python train.py --model="autoregressive pixel model" --dataset="stained colorectal tissue patches (NCT-CRC-HE-100K)" --train_examples=90422 --image_size=20 --horizontal_flip=true --levels_per_channel=8 --vocab_size=513 --arch="transformer_decoder" --width=256 --layers=8 --norm="layernorm" --norm_position="pre" --activation="gelu" --mlp_ratio=4 --head_dim=64 --fused_qkv=false --bias="all" --qk_norm=false --parallel_block=false --inner_norm=false --positions="learned" --tie_embeddings=false --init="orthogonal" --residual_init="none" --optimizer="muon" --muon_scale="original" --lr=0.011 --momentum=0.9 --nesterov=true --orthogonalizer="newton_schulz_5" --adamw_lr_other_params=0.00096 --steps=13200 --batch_size=64 --epochs=9.3 --lr_schedule="linear" --final_lr_fraction=0.05 --warmup_steps=260 --weight_decay=0.01 --adamw_weight_decay_other_params=0.01
Rows from block 5, named by matrix and row number. Rows with one number belong to one neuron. Each number is 128 + 24 x the weight over its row's rms, rounded and kept within 0 to 255. All counts start at 0. Numbers have three digits each. After the name is the row's rms in percent of the matrix's.
# fc1: MLP up (model.blocks.5.mlp.fc1.weight, 1024x256), inputs 104-155
# fc2: MLP down (model.blocks.5.mlp.fc2.weight, 256x1024, transposed), outputs 104-155
fc1.755 087:123137109137166165107120215143127105139122140126129143090130136117110147111118108123074143121128130135139111144061113139125129079121152094136142081157130150
fc1.756 094:121139121108188085111128083122109107120146129177090126115158126057126117175126150153136139158136098132121156163120139059131149120166139087147138161114099140
fc1.757 071:106164091121136132146111138149144139122072165136110138100162140138144123099116138068136163185121098125117170133133106123073131133143136168096106123143132141
fc1.758 121:178071111135118163132095161126116135181103130109137126085143088134138138155097104104149161103127121147138179100151138167119101099099085099110127145128131133
fc1.759 095:141130149087092144109131153159146109125117066190104112112166139133119156106110118130134145094105131163137111112104155103118106096141126128147174136155143149
fc1.760 102:147114113110142156132122073125106156150111141138134088122151170115114118144158089090119125144089156096077065091135096167096105136129135093145158113164097107
fc1.761 108:154143116134128095121142114130078111109165137136126099131143179116116127135103118090150147130084114117155133138129137176129157104126117117120147150148151120
fc1.762 061:129131132119129136104103125128120146110132158129146137119122146163120150113131107150127112141108099096102091119142133149106117141126121095180137139153098131
fc1.763 114:129116129157149138171120121158114133119124147136118080118138160144130104134140138179143089167106149116112105152170128123115093108121125131128141135111121120
fc1.764 068:132150131128148118100139100117151131136108063172131142133093151137177085149134114100139151134165132133105082133148149087104141153140108108100113098075089148
fc1.765 119:131173146123169146064137109138137131100136139110074128130118124137099119136132092145126159143061162144131104141111112121132122146112124126148126140159107129
fc1.766 090:108134097105133146124094131140111128101115083121111100122149113142132148091124145088133130110123116164167072117149121082095131131102168149136134102192122132
fc1.767 071:111151158110127138126100130106069125068132073139129125166101113182112130131102129145120113100124103164166114108119153126151152153138131121149128080155125100
fc1.768 098:118149156134116154127110140137129127108113123081140118123089145159163072112129118130091120146158108130095133096142114125110148096160144139109149205115098075
fc1.769 088:154135107133119114145119139124110086192119142127121171100113165100124118125136127133129152170061161122112150130099118102185165111127097103161130094131113102
fc1.770 119:114103129108151114146122127154107140118070131125104099097118153097152097128093136144128168113141110124128159137126152131157151140116164148141126152114147136
fc1.771 095:147142116125154098152108116140110181099113123112112148134122111113148108113104112093128193136119139112127142122144134088141121141099158120092122116103151121
fc1.772 129:101121141133145148156136165105124130126100081118158165149119102136112095103124145089116132173137160163152161088113130152102138120127139109115108115141096139
fc1.773 108:103179146133101129133126140111148135140134138130091094157137147121076142164135124118111106127112177150177119125097122135130110144151141157120121149114174079
fc1.774 101:098182123139103125106127144117105073149104150142114145103111122086141089089167094137137104131142107138157152121163142154125135091113132115133124106138166083
fc1.775 106:159157153109148141150144165179100186109125199113132140161071093110121113091125123120118135131112129155164135111126125118168125145097151147105090103120107129
fc1.776 102:119141071125136141175104100075135176197127137099119118131160107117134134113154102125075120127099113133176151100144164118125175086122129150132173172156135142
fc1.777 118:118159131122161119117121174096138146092182095121137099122086120129155139119075161147126123192153120142127139169130166128116137138122107098145159098109136137
fc1.778 093:163138120143131129133177163174112138144112120105102090136135148152084115110133147108089160198157137094117088125103149161180164129128163158148115110138134116
fc1.779 054:171122176141153139132173126130130135114117111134115112086141110142140126115101133097117139093139117173131134148122154121184148102133148107163128155166117107
fc1.780 130:137132116102149142107113157149101097124120131127140095130113174116151099111098178147124136123074114160126125108135135122134139179100131135098133142165164110
fc1.781 095:093130155126102131116090123128128150115122113150105151122133134166105139117138156112162130155168083105104125109114106159100150121148155110148105127132133174
fc1.782 092:113151105158156157124156154126113098165161112138174161105139130112156132125120141155154155104158088179175118112167111156185140136094113156120164111105124098
fc1.783 090:145158126054130135103140132093157140122124135174159166154119129139090111127097113096116083149115102131170134122104143112137104112120132132118131122089159162
fc1.784 119:141136157099126170122153137112109100123129119191122170134144128165153160087109140109169124131163133133130077112150116111098121120135114099131143115140112130
fc1.785 109:130136126129089119131125161147140100109139110193125122102116136127144123162148124163149117164122163130115190133135116144105120117141187121157107075137096141
fc1.786 100:089114109192121108117103145131146157123104130117121156145103119137126104120126130099090140143133115132117157101168128128152129138125082122100133091095132134
fc1.787 094:101096130103163090146120166114148103214149129140138142108130141137136128168125168114133121100113151185145117159153111118137166100121157123143138136086126136
fc1.788 089:166151153119134129083141114120093163134119217174123124150093135121142094117089107120129150160101149141156164092143107166148143094141128127132138146149173145
fc1.789 099:163110065125138146174116100124134133139165104149130116154064110163145131114158114134133138132136147182097146129121138177107108142056141130153125158133158119
fc1.790 106:150133136123130134125160098085102110112108077142121132135152122152153144139119141116155151161129102181078153101105122138117138121180124129100141130121098140
fc1.791 066:148143129170140126122138121097129117108182072124156141111113078121191101123140112126152123139137131127141124131112147127141123148060133103160144096137148112
fc1.792 101:122128138126132142119036117134108123141090142160146132144099159084162152120151132119158155111160110162143117150119153117117103125103163127120167166145130084
fc1.793 100:131147124125114185102140106109143159166155111153084081112106139140099155134133113158101091143151130162138110147120102117146148109131165141139122130083098099
fc1.794 095:121131138151148106098117110143101082095135126159114118119096117141153110150093124109148109149127166169132141127123142124080096168132107153164165132138124129
fc1.795 072:106162117121117145119132128123129133104092101086168120113107175122115083150122145154108149121148132144127136082119132098137151103162132123096143141120156113
fc1.796 102:149122156142165104151142123129154153117143107134114148127113140116107143106123124118107144097117110154104147107125126096137133099141165150149130115089151108
fc1.797 103:176084134126123149067093108088113135124131125109124190115113143118091160100089137103170106135157136103123158104097104183140147086169135116138150142161134131
fc1.798 118:112151096130120153151091104119126101133156132093112134157066130156126131177117095119138129116124134143106145142148126097149134164164122117216113121126129125
fc1.799 113:101128143141084122131112155144137112139135146165163154137102135156083076082205102126157130149108142138173112126126087133093073138128147075151106129115181135
fc1.800 106:121115104170135105124106059130125082111146135131134118094105178128122111168109125148148123144121103151146097168133064107126105098160137138170123119110137170
fc1.801 095:147123141143115142139126113168134139145106142091112124094131120092154120097181165133147151111135146124107135123111160126143124171091071121134141137121118155
fc1.802 108:095067131119158119157098135130153112144126088141147113117113091143084092126148130112107106156112166135091103150157103119134121127112108150140129114102062124
fc1.803 103:143110099132118146138133121109158097168130108154111153100143103178142098131112091127183119131131133103103137123132139161113091142137119156125164138133142132
fc1.804 089:131154131129073124188110118115105148130152138137157098106143131131118116111120118135105131161124105152107151078104104152130120163105079171130126156108137154
fc1.805 117:089119147149165176096123134147121137205129140116141083111130093086161149109108109132143173125110067116112123110128132116129118123042154121123117128112148114
fc1.806 094:115141126136131084124146143130107104124094124111130143174120126154141106158090105129104167106176130137123153128088095111151141099106108152103155127102135109
fc1.807 100:122117112131128162120101125168138173105074095142150143161113134177108122146151161137092142128125148101096123115168159088144153155140096137127122141115114128
fc2.755 085:112176145126135092116097126077144142116130119132137162117154132101139102122118094122159115126150151114135091117136159127143145126132156129142129131125125131
fc2.756 096:108167100103136141107136149163128170140139106122114128113123128118116149115138153137096101163137117145105131123171074143127131112135138117116097133128144126
fc2.757 067:172118105095131109156139155124145169096121154127135120183062095186123147136100123114167112102113096118137134128117158132119157097120109104107122129128143116
fc2.758 112:122159101093164136115172125089108120104140150135152128142150161144130122114159132139138106124108088122148092147165112079098139128138143156076125112134110126
fc2.759 086:112165145128153102154146138087176166112099169098104123096119102125112104128129145129146132113127113142105134094178139139098129114141139136156118140129110142
fc2.760 110:119126133139125118141128140118118144118133144176128124142102082122172161138144133124120119136114118133136124115173152104131123133101149129099093178107114114
fc2.761 109:070126152121091151150113151161150128147104114122125185106150078144139153111159122118100129120137173112092150091053101119145125166125148151157108111134145106
fc2.762 064:124114156114143118121102114130149132117153136122118115089156152118129102110125104136109113125100108133101120097107170130166122105077078131103133114101106104
fc2.763 104:161111107158133100131115171149148134091142084136148136143104099099170147136152117122129122139157095110169146140106147147140165141167151103132138120131138145
fc2.764 065:133134104104168110153086086118082157128083098157140147162100113154148141146073157155131115104136134094143122180119133122139116129145126157099124147154157110
fc2.765 104:163159091132123086187137159129122163117116174118174114155072112134152156131133140119120124116123120065096183117134108113137129100120125120157100141098121127
fc2.766 095:101130094117086142100125150119110159141123114140106109144125154145131112159177127149128110112092104090116113103116125106162138113151146144111113107145124143
fc2.767 063:142113165154095163079105118156159115114133144187134128129147170131120103112130158109099128107140132105165152110118149117166181090141140068138163114106138114
fc2.768 103:148089140111125152111112093159148179107124134130137145129120174137119134131139094147140104108063158146181131127112133130151119131133142124149125122079137130
fc2.769 085:137108125166142099131147104138132142094170111117106098167142096155114144092156139095174145093167145113117113123113124128097103107112157177124157127123133133
fc2.770 122:125155159179130156132132153138109106107102097107119178115128121093065100108126096119108131130141138135142120125118114158146107134151153118133084118147102120
fc2.771 095:139119122117131126128130146126195123125159107114100139091159139128167099101131082119076122122157107183150171175110096123112172159169152121124144133116127135
fc2.772 111:115141140125169110120100129117102107129071163163137119138123126099111136076126105129115129120075118130103154158131135120095112157136142151120140130116147116
fc2.773 097:106106137151091125167098119133122100106113136106131134087145156137151169143088101154160140114116127128104104102096130142140126148157111107136154087149150125
fc2.774 104:175119128102177150116126120113108104063170138097138126109141084143134127121136128076151131123144146134117100151127118138068139138134113162148111129097084128
fc2.775 106:165111195146134121101124126127147115120072115134139155102147092168130120149119102103123115087114145136110128129101104136087141087096129136063152159124150178
fc2.776 097:056120143137122099125112129157128109051129132170145121109118157060116088177122143142132133161151139101146113137137125090124136137140117136105116129135116155
fc2.777 132:127130130126170085105085056120124131150122092138161121130118111098156168130118177129113129136147126110119135149123130157116151122145127147135159149132098102
fc2.778 100:096095109143126134108084146064112132118109134155154150134136115144176122156139132081147141123134164170146139167178147110110112132113108139111100107124138094
fc2.779 052:111140110121134085150127168103122155126110118161077132168143100150112114138096119183145076118129119118086148121121097092110105140160088118146138130159111123
fc2.780 137:109144137140131158133134160133126156136160121139139152142158109160102171103136122127116101150136110082151142115132108137114139077110158105117155129116085139
fc2.781 095:143103076098105126140088130102121118145159133136088126140146129136176087143174112117134146082118129115104134138140170124148101127134091141144155126120123154
fc2.782 091:132121132145153145184104090095161111153156145136116126132126094134084126139172107083106136172141122117079138159069106142135122122145115113143130171167062145
fc2.783 097:141079131165136116125145088167102143134126102146084094139133128116120105125132075126122157125112151133137125169165131143101153165114149134160130118112101123
fc2.784 111:096100110169148131120092091116109144117138166108158111117143137104154103108104142116096188140125149091071132116175154152138147172120157124098157180097130099
fc2.785 105:126168114109109101124134109111100135142129138149140144142154156140124106132093106113108151106066134096168120119136156093106111130151136134083148131100117112
fc2.786 084:117114167143149091117155167165147140151114149109137114097171119136193060124128124114133118124165129161100140113123128137096140130138127164113157147120136098
fc2.787 098:112133099170097150143115150143114136110115140126094111149151103134118126102117117105119120103139123105134090147125144105140145136148114157154072159186118101
fc2.788 085:133136112163110131121070152085126136155122093096141147123169109087111131105166128147097086140121135125115085169140165101065092174131145177127106122159101131
fc2.789 101:128145123099109110120143128119141133148091135113121155084151121057113098131155131150149136132137113101149169112147121137160139119199122146094114134144122152
fc2.790 087:100108150156174130145161149169169140147114154132164131081169126114099165120112109130092165111130136151128129111127103137138171141183112108143100144131144124
fc2.791 067:129093131137170114144169132125119132132089144163131083146088182164105175091093143115125132124132138128071139150123107134147160113123104184103118130106117128
fc2.792 091:146162111160117104139176124142144107145176135140125134105140084113153095118102112110122103135089148078134106135102107116117156166164121156143130173121133147
fc2.793 110:118104111115170119131142136114142107101159165139118120106116130135123088071112146111100151117165171089151138124133147157160133133131101117105129150110069131
fc2.794 103:095131084114117112149157087102104158151124196125143163098170134107108096094146162160124163147090091097149109144131111143132137150124141095132077129084115125
fc2.795 076:152139131157147107106158142144136109169105142114147117128118076118147111102109085160163103126163134133147175161147109119113119127071184145135132111118121144
fc2.796 111:120135119143090139097128142112144130127151111107103114178126140097148091141123100135135140083079137125125105115170158158094107167110139134067138154183097129
fc2.797 097:098155134135153123142173110155119119113100132145124113097159119096141128146137134102104170146118111115091103115152144096111122155116121161151116123125146099
fc2.798 130:121133164142145111135162114129145162134128178089136082123121108077127138126121153129136084120138135114151146123131125140107145123096157157119151122112153136
fc2.799 108:120160114128118144165139084136105122154126136133129099089154158132130132149119101099157153139136124123130142156107139103135157150152117119110105092126117150
fc2.800 102:122182108110137139141144177143135160178120126173143147145158118153102144124132123115186114134144121123107140109147118137097090101137135172149117138175125092
fc2.801 092:099146123110129062150120147134129137087112123124096148154151113142124111131097126102164146144113120153133127130129141157151138110151099151136091107144157095
fc2.802 114:133133093146090114059112105155175145114148152126122154123130139137155171157097170112165150104162112118147175148144113120121148103113114086132144112121143160
fc2.803 092:137149142101140104131117116116083123143146141138130112124104139079160114157114154110098115116112105081149097104085157127112127119118135115133091076112141120
fc2.804 087:104131132133153131110137108104069126115166102116101149149125147154058144132167154164122130110153107103148113118094131071088118153124151160140108121119112099
fc2.805 109:141154146087112091157100103103121125141148101121136157112145117188127107107121117128140119125117163155162118091111145095121113130175069109130073125177123110
fc2.806 098:116180114131131175131127150161081155137160125146116120155111134130135131157141128160071091139141147114140134116169153144163140157118151100149085117150143158
fc2.807 099:131130086146107114150100125129137103130124154132131123149136137120127115105159132096162106135138156128157135088107130113088128125125116084084129114140116158