config.toml
model = "autoregressive pixel model"
dataset = "stained colorectal tissue patches (NCT-CRC-HE-100K)"
train_examples = 90422
image_size = 20
horizontal_flip = true
levels_per_channel = 8
vocab_size = 513
arch = "transformer_decoder"
width = 256
layers = 8
norm = "layernorm"
norm_position = "pre"
activation = "gelu"
mlp_ratio = 4
head_dim = 64
fused_qkv = false
bias = "all"
qk_norm = false
parallel_block = false
inner_norm = false
positions = "learned"
tie_embeddings = false
init = "orthogonal"
residual_init = "none"
optimizer = "muon"
muon_scale = "original"
lr = 0.011
momentum = 0.9
nesterov = true
orthogonalizer = "newton_schulz_5"
adamw_lr_other_params = 0.00096
steps = 13200
batch_size = 64
epochs = 9.3
lr_schedule = "linear"
final_lr_fraction = 0.05
warmup_steps = 260
weight_decay = 0.01
adamw_weight_decay_other_params = 0.01
Rows from block 5, named by matrix and row number. Rows with one number belong to one neuron. Each number is 200 + 30 x the weight over its row's rms, rounded and kept within 0 to 999. All counts start at 0. After the name is the row's rms in percent of the matrix's.
# fc1: MLP up (model.blocks.5.mlp.fc1.weight, 1024x256), inputs 0-51
# fc2: MLP down (model.blocks.5.mlp.fc2.weight, 256x1024, transposed), outputs 0-51
fc1.315,071,234,205,248,218,204,190,210,189,178,227,223,233,185,195,200,194,154,160,178,212,194,169,211,213,248,250,214,221,215,252,254,201,247,205,268,182,240,228,184,190,242,284,175,172,234,227,159,203,188,190,242,202
fc2.315,071,227,220,178,184,245,199,210,163,217,135,237,218,208,182,177,243,239,177,217,161,215,196,235,198,188,125,208,255,233,194,156,206,217,194,187,256,187,168,181,207,162,183,194,177,183,196,269,249,175,208,187,186
fc1.316,105,169,255,217,225,186,175,165,211,169,172,163,206,225,193,202,227,202,218,186,220,218,248,249,191,170,242,149,232,164,186,178,188,198,221,161,227,199,174,175,226,216,212,188,211,158,178,175,183,181,155,186,172
fc2.316,084,214,196,239,161,191,257,227,237,208,185,254,239,182,158,200,174,210,192,202,156,196,269,201,248,190,211,200,223,124,182,236,219,220,245,171,185,160,186,247,227,189,233,189,228,177,169,182,261,127,159,201,218
fc1.317,082,221,230,211,240,234,159,218,170,172,223,195,183,184,216,172,207,190,198,194,168,191,217,216,176,165,152,143,251,211,205,174,197,158,189,159,197,213,200,219,198,318,194,205,198,175,171,164,251,213,207,189,234
fc2.317,078,216,182,217,204,202,151,120,233,163,243,170,141,98,137,163,208,169,219,212,280,172,219,233,188,245,185,211,202,156,181,183,168,225,236,234,139,175,162,199,233,214,228,192,192,217,200,201,191,197,211,238,189
fc1.318,084,172,185,289,263,231,237,178,226,259,162,179,191,199,171,193,209,196,179,205,209,195,204,195,198,215,215,236,189,166,185,219,164,203,197,184,217,149,174,204,201,266,236,228,192,206,196,273,199,214,181,135,232
fc2.318,087,224,165,156,209,191,214,177,183,239,204,220,188,186,201,111,192,168,179,174,175,167,219,229,239,196,209,218,193,224,204,232,210,210,236,176,217,220,234,205,213,169,232,191,227,147,206,179,221,221,219,213,210
fc1.319,112,188,206,154,211,231,212,183,184,168,159,202,188,197,229,209,203,188,187,140,197,225,174,190,187,238,227,204,223,127,215,205,164,188,191,171,266,165,202,160,191,256,255,142,200,206,213,197,201,233,200,215,144
fc2.319,104,207,162,215,233,232,289,105,203,202,245,165,236,205,174,180,209,223,176,198,231,197,201,230,148,182,172,214,178,221,155,189,189,166,197,207,221,203,182,177,151,149,181,167,168,167,188,163,194,245,227,223,200
fc1.320,094,200,160,202,223,187,223,189,188,192,123,245,136,239,203,258,237,210,244,153,192,172,192,190,255,169,170,196,233,195,198,215,156,162,161,235,164,182,232,226,196,152,201,173,208,220,177,247,217,237,218,192,163
fc2.320,094,160,264,171,208,191,203,245,200,194,256,162,218,180,204,173,181,188,139,275,216,165,171,244,224,200,178,248,196,209,181,127,185,247,151,230,191,218,220,140,174,188,229,166,210,175,167,205,223,128,184,199,237
fc1.321,104,208,196,217,231,200,191,235,222,265,212,185,207,207,206,248,195,202,213,264,218,180,155,214,223,242,162,172,174,176,234,188,190,201,196,218,162,163,177,162,164,234,186,182,247,221,229,222,209,177,173,214,239
fc2.321,114,182,180,184,232,245,181,232,165,223,201,234,224,185,176,147,179,173,212,225,185,268,244,213,242,221,215,267,195,264,170,182,208,276,162,197,183,209,227,229,214,179,225,206,193,201,206,215,209,229,222,183,203
fc1.322,096,219,163,234,227,232,186,201,197,195,190,164,192,231,215,226,171,224,198,225,152,243,163,197,192,178,252,167,217,129,198,162,167,176,241,180,237,221,182,251,185,194,224,163,163,210,190,219,178,212,215,181,216
fc2.322,093,214,177,203,171,172,121,185,211,209,207,216,199,178,206,241,212,215,251,208,234,202,197,175,192,200,149,214,119,216,178,220,201,230,162,222,173,203,204,202,189,204,173,200,239,225,217,157,191,192,192,217,201
fc1.323,081,195,247,231,173,184,184,250,159,207,169,214,182,212,185,212,184,171,209,246,200,232,172,181,167,241,187,189,193,227,195,200,199,139,158,211,172,202,207,188,152,231,213,179,153,209,138,220,236,171,210,158,221
fc2.323,082,213,178,186,175,204,147,143,197,224,198,226,167,237,199,225,185,162,201,148,227,188,193,220,161,235,209,225,180,186,194,225,207,241,239,176,186,225,195,175,217,165,218,247,266,242,213,174,203,218,167,167,219
fc1.324,117,226,194,220,203,223,208,153,202,207,217,191,201,172,154,188,224,171,258,175,160,195,198,146,134,179,201,181,170,161,218,136,169,213,199,227,236,210,210,215,167,157,217,200,201,193,238,132,171,224,189,204,126
fc2.324,116,158,213,147,135,142,240,179,178,220,164,238,206,243,198,214,141,222,204,145,202,197,193,191,183,165,241,203,248,220,252,202,266,196,208,128,186,226,198,187,175,173,163,191,181,180,156,200,165,240,219,176,216
fc1.325,107,188,224,230,180,196,183,254,151,222,201,145,169,230,182,208,211,211,164,178,200,245,201,129,179,225,252,189,229,180,209,192,150,280,220,171,234,176,183,182,171,160,172,206,157,215,214,169,195,160,196,178,170
fc2.325,109,244,208,169,178,166,200,192,178,213,248,208,203,142,242,192,183,196,246,261,224,224,223,254,216,185,172,234,211,191,142,164,245,126,199,156,167,198,220,176,227,217,191,192,231,209,232,216,222,195,198,214,173
fc1.326,110,237,175,195,199,217,243,177,173,257,236,140,194,222,231,211,177,185,275,140,194,221,151,204,209,186,208,226,203,236,193,175,171,202,200,172,147,204,210,174,241,219,230,203,240,207,174,218,248,234,177,194,214
fc2.326,110,172,186,207,192,163,224,169,215,189,210,184,156,195,190,233,225,233,150,242,174,196,205,172,163,218,147,221,183,159,192,230,203,217,126,184,202,207,206,182,162,216,236,235,219,179,207,182,217,197,159,159,182
fc1.327,083,252,230,228,144,182,198,184,215,238,205,205,132,235,201,210,209,236,195,130,215,239,243,185,226,182,215,213,176,270,228,168,217,245,184,246,172,189,175,152,207,184,233,232,211,195,218,211,173,175,214,202,213
fc2.327,086,194,183,209,198,198,178,240,216,204,249,195,172,198,235,235,152,120,198,219,181,194,200,244,163,189,189,185,107,196,208,205,231,244,233,211,157,192,155,214,229,201,208,281,247,213,175,160,215,150,189,195,199
fc1.328,083,221,241,213,211,190,229,238,207,183,181,191,197,220,165,211,107,188,226,239,192,198,158,173,167,187,204,225,122,184,223,194,210,263,244,200,160,245,199,226,146,203,120,204,165,203,172,173,203,129,254,208,230
fc2.328,090,177,259,226,202,207,234,174,204,233,173,177,140,234,195,228,199,234,167,149,191,132,210,218,257,296,208,212,180,216,148,159,202,165,143,165,182,253,155,192,245,220,231,179,210,224,222,210,190,206,216,174,148
fc1.329,089,243,198,213,205,239,182,241,204,186,224,229,188,181,185,219,189,164,211,223,209,208,183,174,191,166,207,192,185,214,151,265,179,214,189,209,213,177,195,161,214,165,231,174,200,233,123,189,213,201,174,210,218
fc2.329,082,132,206,192,185,183,189,211,153,229,151,225,257,262,206,180,164,219,185,222,218,209,171,226,192,202,216,195,172,209,191,194,217,146,211,207,152,202,213,207,226,186,185,219,123,217,204,208,214,209,239,218,196
fc1.330,111,167,179,208,213,204,212,214,206,255,231,180,159,221,203,191,222,206,183,242,180,188,221,201,222,249,211,174,212,224,172,161,224,165,224,251,175,189,174,195,217,239,164,186,239,181,245,137,270,166,233,158,204
fc2.330,112,232,186,207,211,226,194,191,220,196,182,235,182,209,162,186,147,171,211,158,245,211,187,204,162,178,193,188,206,166,230,224,184,158,234,141,207,217,221,219,194,178,252,188,150,190,178,201,166,218,189,281,185
fc1.331,083,218,211,218,177,201,209,191,191,228,196,254,195,186,224,204,220,201,213,211,223,198,196,224,145,250,184,201,214,200,179,166,149,170,206,159,198,191,254,202,173,205,246,160,193,223,179,207,205,215,242,237,220
fc2.331,076,176,185,179,219,156,213,215,197,212,216,208,158,249,193,198,172,205,219,168,193,164,129,205,210,156,215,174,191,193,204,222,252,237,210,211,162,188,176,197,229,204,170,183,162,178,182,162,207,231,201,218,179
fc1.332,116,225,177,217,232,207,182,235,215,216,230,223,215,222,173,172,174,228,202,157,198,181,175,154,139,174,170,221,217,199,209,167,192,221,230,183,187,225,119,214,174,179,163,269,194,192,240,214,176,211,274,235,204
fc2.332,113,208,214,199,191,194,204,163,146,189,234,207,199,172,207,231,192,194,213,176,202,152,219,235,265,172,269,180,224,235,232,234,220,146,184,169,231,185,242,196,218,170,211,170,219,233,228,198,214,202,149,167,182
fc1.333,108,139,194,245,214,194,229,190,228,212,194,177,141,260,189,260,184,197,183,219,237,244,205,186,181,196,189,214,200,173,221,192,214,187,222,178,175,210,239,220,211,215,233,254,201,186,208,154,209,163,194,163,191
fc2.333,090,225,225,149,140,192,231,186,179,204,210,212,246,193,188,144,119,152,178,238,179,160,167,243,198,230,240,155,226,208,170,230,170,194,220,216,224,234,187,181,202,194,250,165,250,244,212,264,201,166,243,225,190
fc1.334,115,157,219,229,167,173,194,193,212,205,246,240,150,231,220,207,206,217,240,174,228,226,158,196,199,174,226,220,187,197,200,174,235,174,188,164,187,182,222,218,221,166,190,225,200,224,133,195,213,200,217,250,235
fc2.334,114,209,219,220,204,264,225,255,221,205,178,165,209,167,225,184,133,167,195,208,196,173,239,173,200,163,169,201,178,259,164,211,178,194,220,230,194,202,152,195,175,190,201,155,157,188,212,203,179,263,191,223,244
fc1.335,079,170,138,192,218,220,224,200,216,261,205,214,185,188,194,215,171,170,196,193,262,205,163,203,191,190,208,216,223,159,176,172,233,233,232,189,212,263,249,184,251,193,163,219,183,207,157,151,184,241,208,204,169
fc2.335,080,214,209,232,194,189,220,171,227,219,257,169,197,183,124,221,243,201,186,225,205,219,241,221,198,206,253,207,161,165,185,198,209,243,194,233,148,191,189,201,201,191,189,239,202,243,189,247,156,183,196,203,227
fc1.336,090,217,248,207,211,158,196,226,244,180,148,178,196,185,216,178,190,209,175,238,229,233,250,197,207,204,182,195,153,190,214,196,198,219,168,218,160,200,191,203,210,234,185,214,156,234,201,222,197,207,185,195,168
fc2.336,084,220,186,199,180,214,239,141,133,211,250,238,242,200,224,214,233,186,193,159,169,104,230,239,207,171,214,152,187,187,225,166,191,211,199,161,169,200,237,206,186,207,171,171,172,199,228,210,186,195,239,142,204
fc1.337,103,223,163,231,142,170,186,199,247,177,198,255,222,248,165,215,167,191,191,201,157,249,208,175,175,195,230,133,202,147,191,165,181,213,152,210,219,217,184,232,169,190,205,202,196,225,174,201,221,207,212,238,159
fc2.337,112,197,174,266,166,166,172,212,216,204,132,211,234,163,160,202,154,153,175,191,211,215,183,144,193,205,189,171,176,182,151,160,169,196,125,201,210,209,190,221,149,177,218,185,211,206,206,168,185,227,221,224,183
fc1.338,094,220,223,248,214,142,223,246,245,223,185,257,243,146,176,196,254,205,182,221,240,176,137,194,174,172,163,187,218,181,217,240,171,205,239,200,242,244,207,234,247,248,201,224,220,214,129,187,222,257,138,244,201
fc2.338,099,248,242,197,199,224,182,227,194,184,184,221,194,185,188,190,249,180,142,235,143,168,175,195,178,228,115,170,244,203,208,145,209,197,242,247,180,166,173,200,171,157,171,211,169,196,162,242,225,213,220,161,216
fc1.339,117,178,182,246,233,150,189,153,208,264,206,165,175,184,214,247,201,203,245,169,194,228,177,203,205,178,169,172,182,234,260,125,217,176,177,208,220,174,176,154,225,174,240,200,202,212,203,190,217,160,195,127,209
fc2.339,120,184,178,109,192,245,216,231,223,188,157,278,234,225,148,131,155,197,229,230,174,153,194,232,249,188,241,264,202,179,194,217,193,214,296,224,164,219,197,191,168,214,178,188,166,195,201,193,182,261,211,189,194
fc1.340,120,190,212,186,226,209,154,197,247,201,233,131,221,163,175,199,244,245,222,188,199,232,192,161,173,170,148,249,193,181,218,193,236,243,164,193,195,190,263,172,217,225,191,215,229,192,209,246,253,180,211,207,222
fc2.340,125,175,221,225,222,200,224,187,249,211,172,162,150,198,172,164,173,201,165,192,232,171,182,258,134,169,227,172,184,225,248,219,167,179,224,197,203,218,167,199,131,184,221,177,166,207,150,209,219,199,209,168,188
fc1.341,092,191,198,205,199,261,239,293,182,240,279,152,198,246,129,247,186,161,182,188,177,174,223,239,189,173,149,196,154,230,200,158,195,192,235,222,161,207,158,222,176,202,237,240,221,185,166,218,176,147,182,189,161
fc2.341,108,179,226,174,237,149,208,194,238,171,216,218,175,165,199,180,219,173,192,171,249,207,145,176,169,244,257,236,185,154,221,214,233,179,185,211,211,227,263,201,244,218,187,195,185,193,237,217,198,215,208,165,148
fc1.342,110,253,159,224,220,203,196,219,187,267,212,219,173,222,199,249,166,242,163,185,193,199,214,190,192,165,237,152,160,234,152,198,145,189,158,212,158,232,267,239,205,207,180,232,202,192,225,206,169,197,195,167,201
fc2.342,109,201,228,195,152,232,205,161,209,177,203,184,188,169,242,184,247,200,228,176,189,201,193,149,153,165,154,179,245,241,188,226,162,215,204,216,278,142,178,153,169,259,197,188,229,158,209,179,210,219,143,240,205
fc1.343,105,200,236,218,210,205,174,256,186,270,205,254,178,240,215,217,222,131,213,187,218,182,213,104,194,250,243,197,234,246,212,231,247,133,234,170,175,172,240,192,195,168,218,172,188,193,211,193,216,182,161,208,240
fc2.343,102,186,194,236,235,181,139,236,215,165,199,193,241,202,202,220,230,251,245,232,199,223,173,202,256,247,183,213,142,199,232,170,209,226,222,178,236,176,173,239,159,284,234,230,199,151,205,208,225,218,210,204,212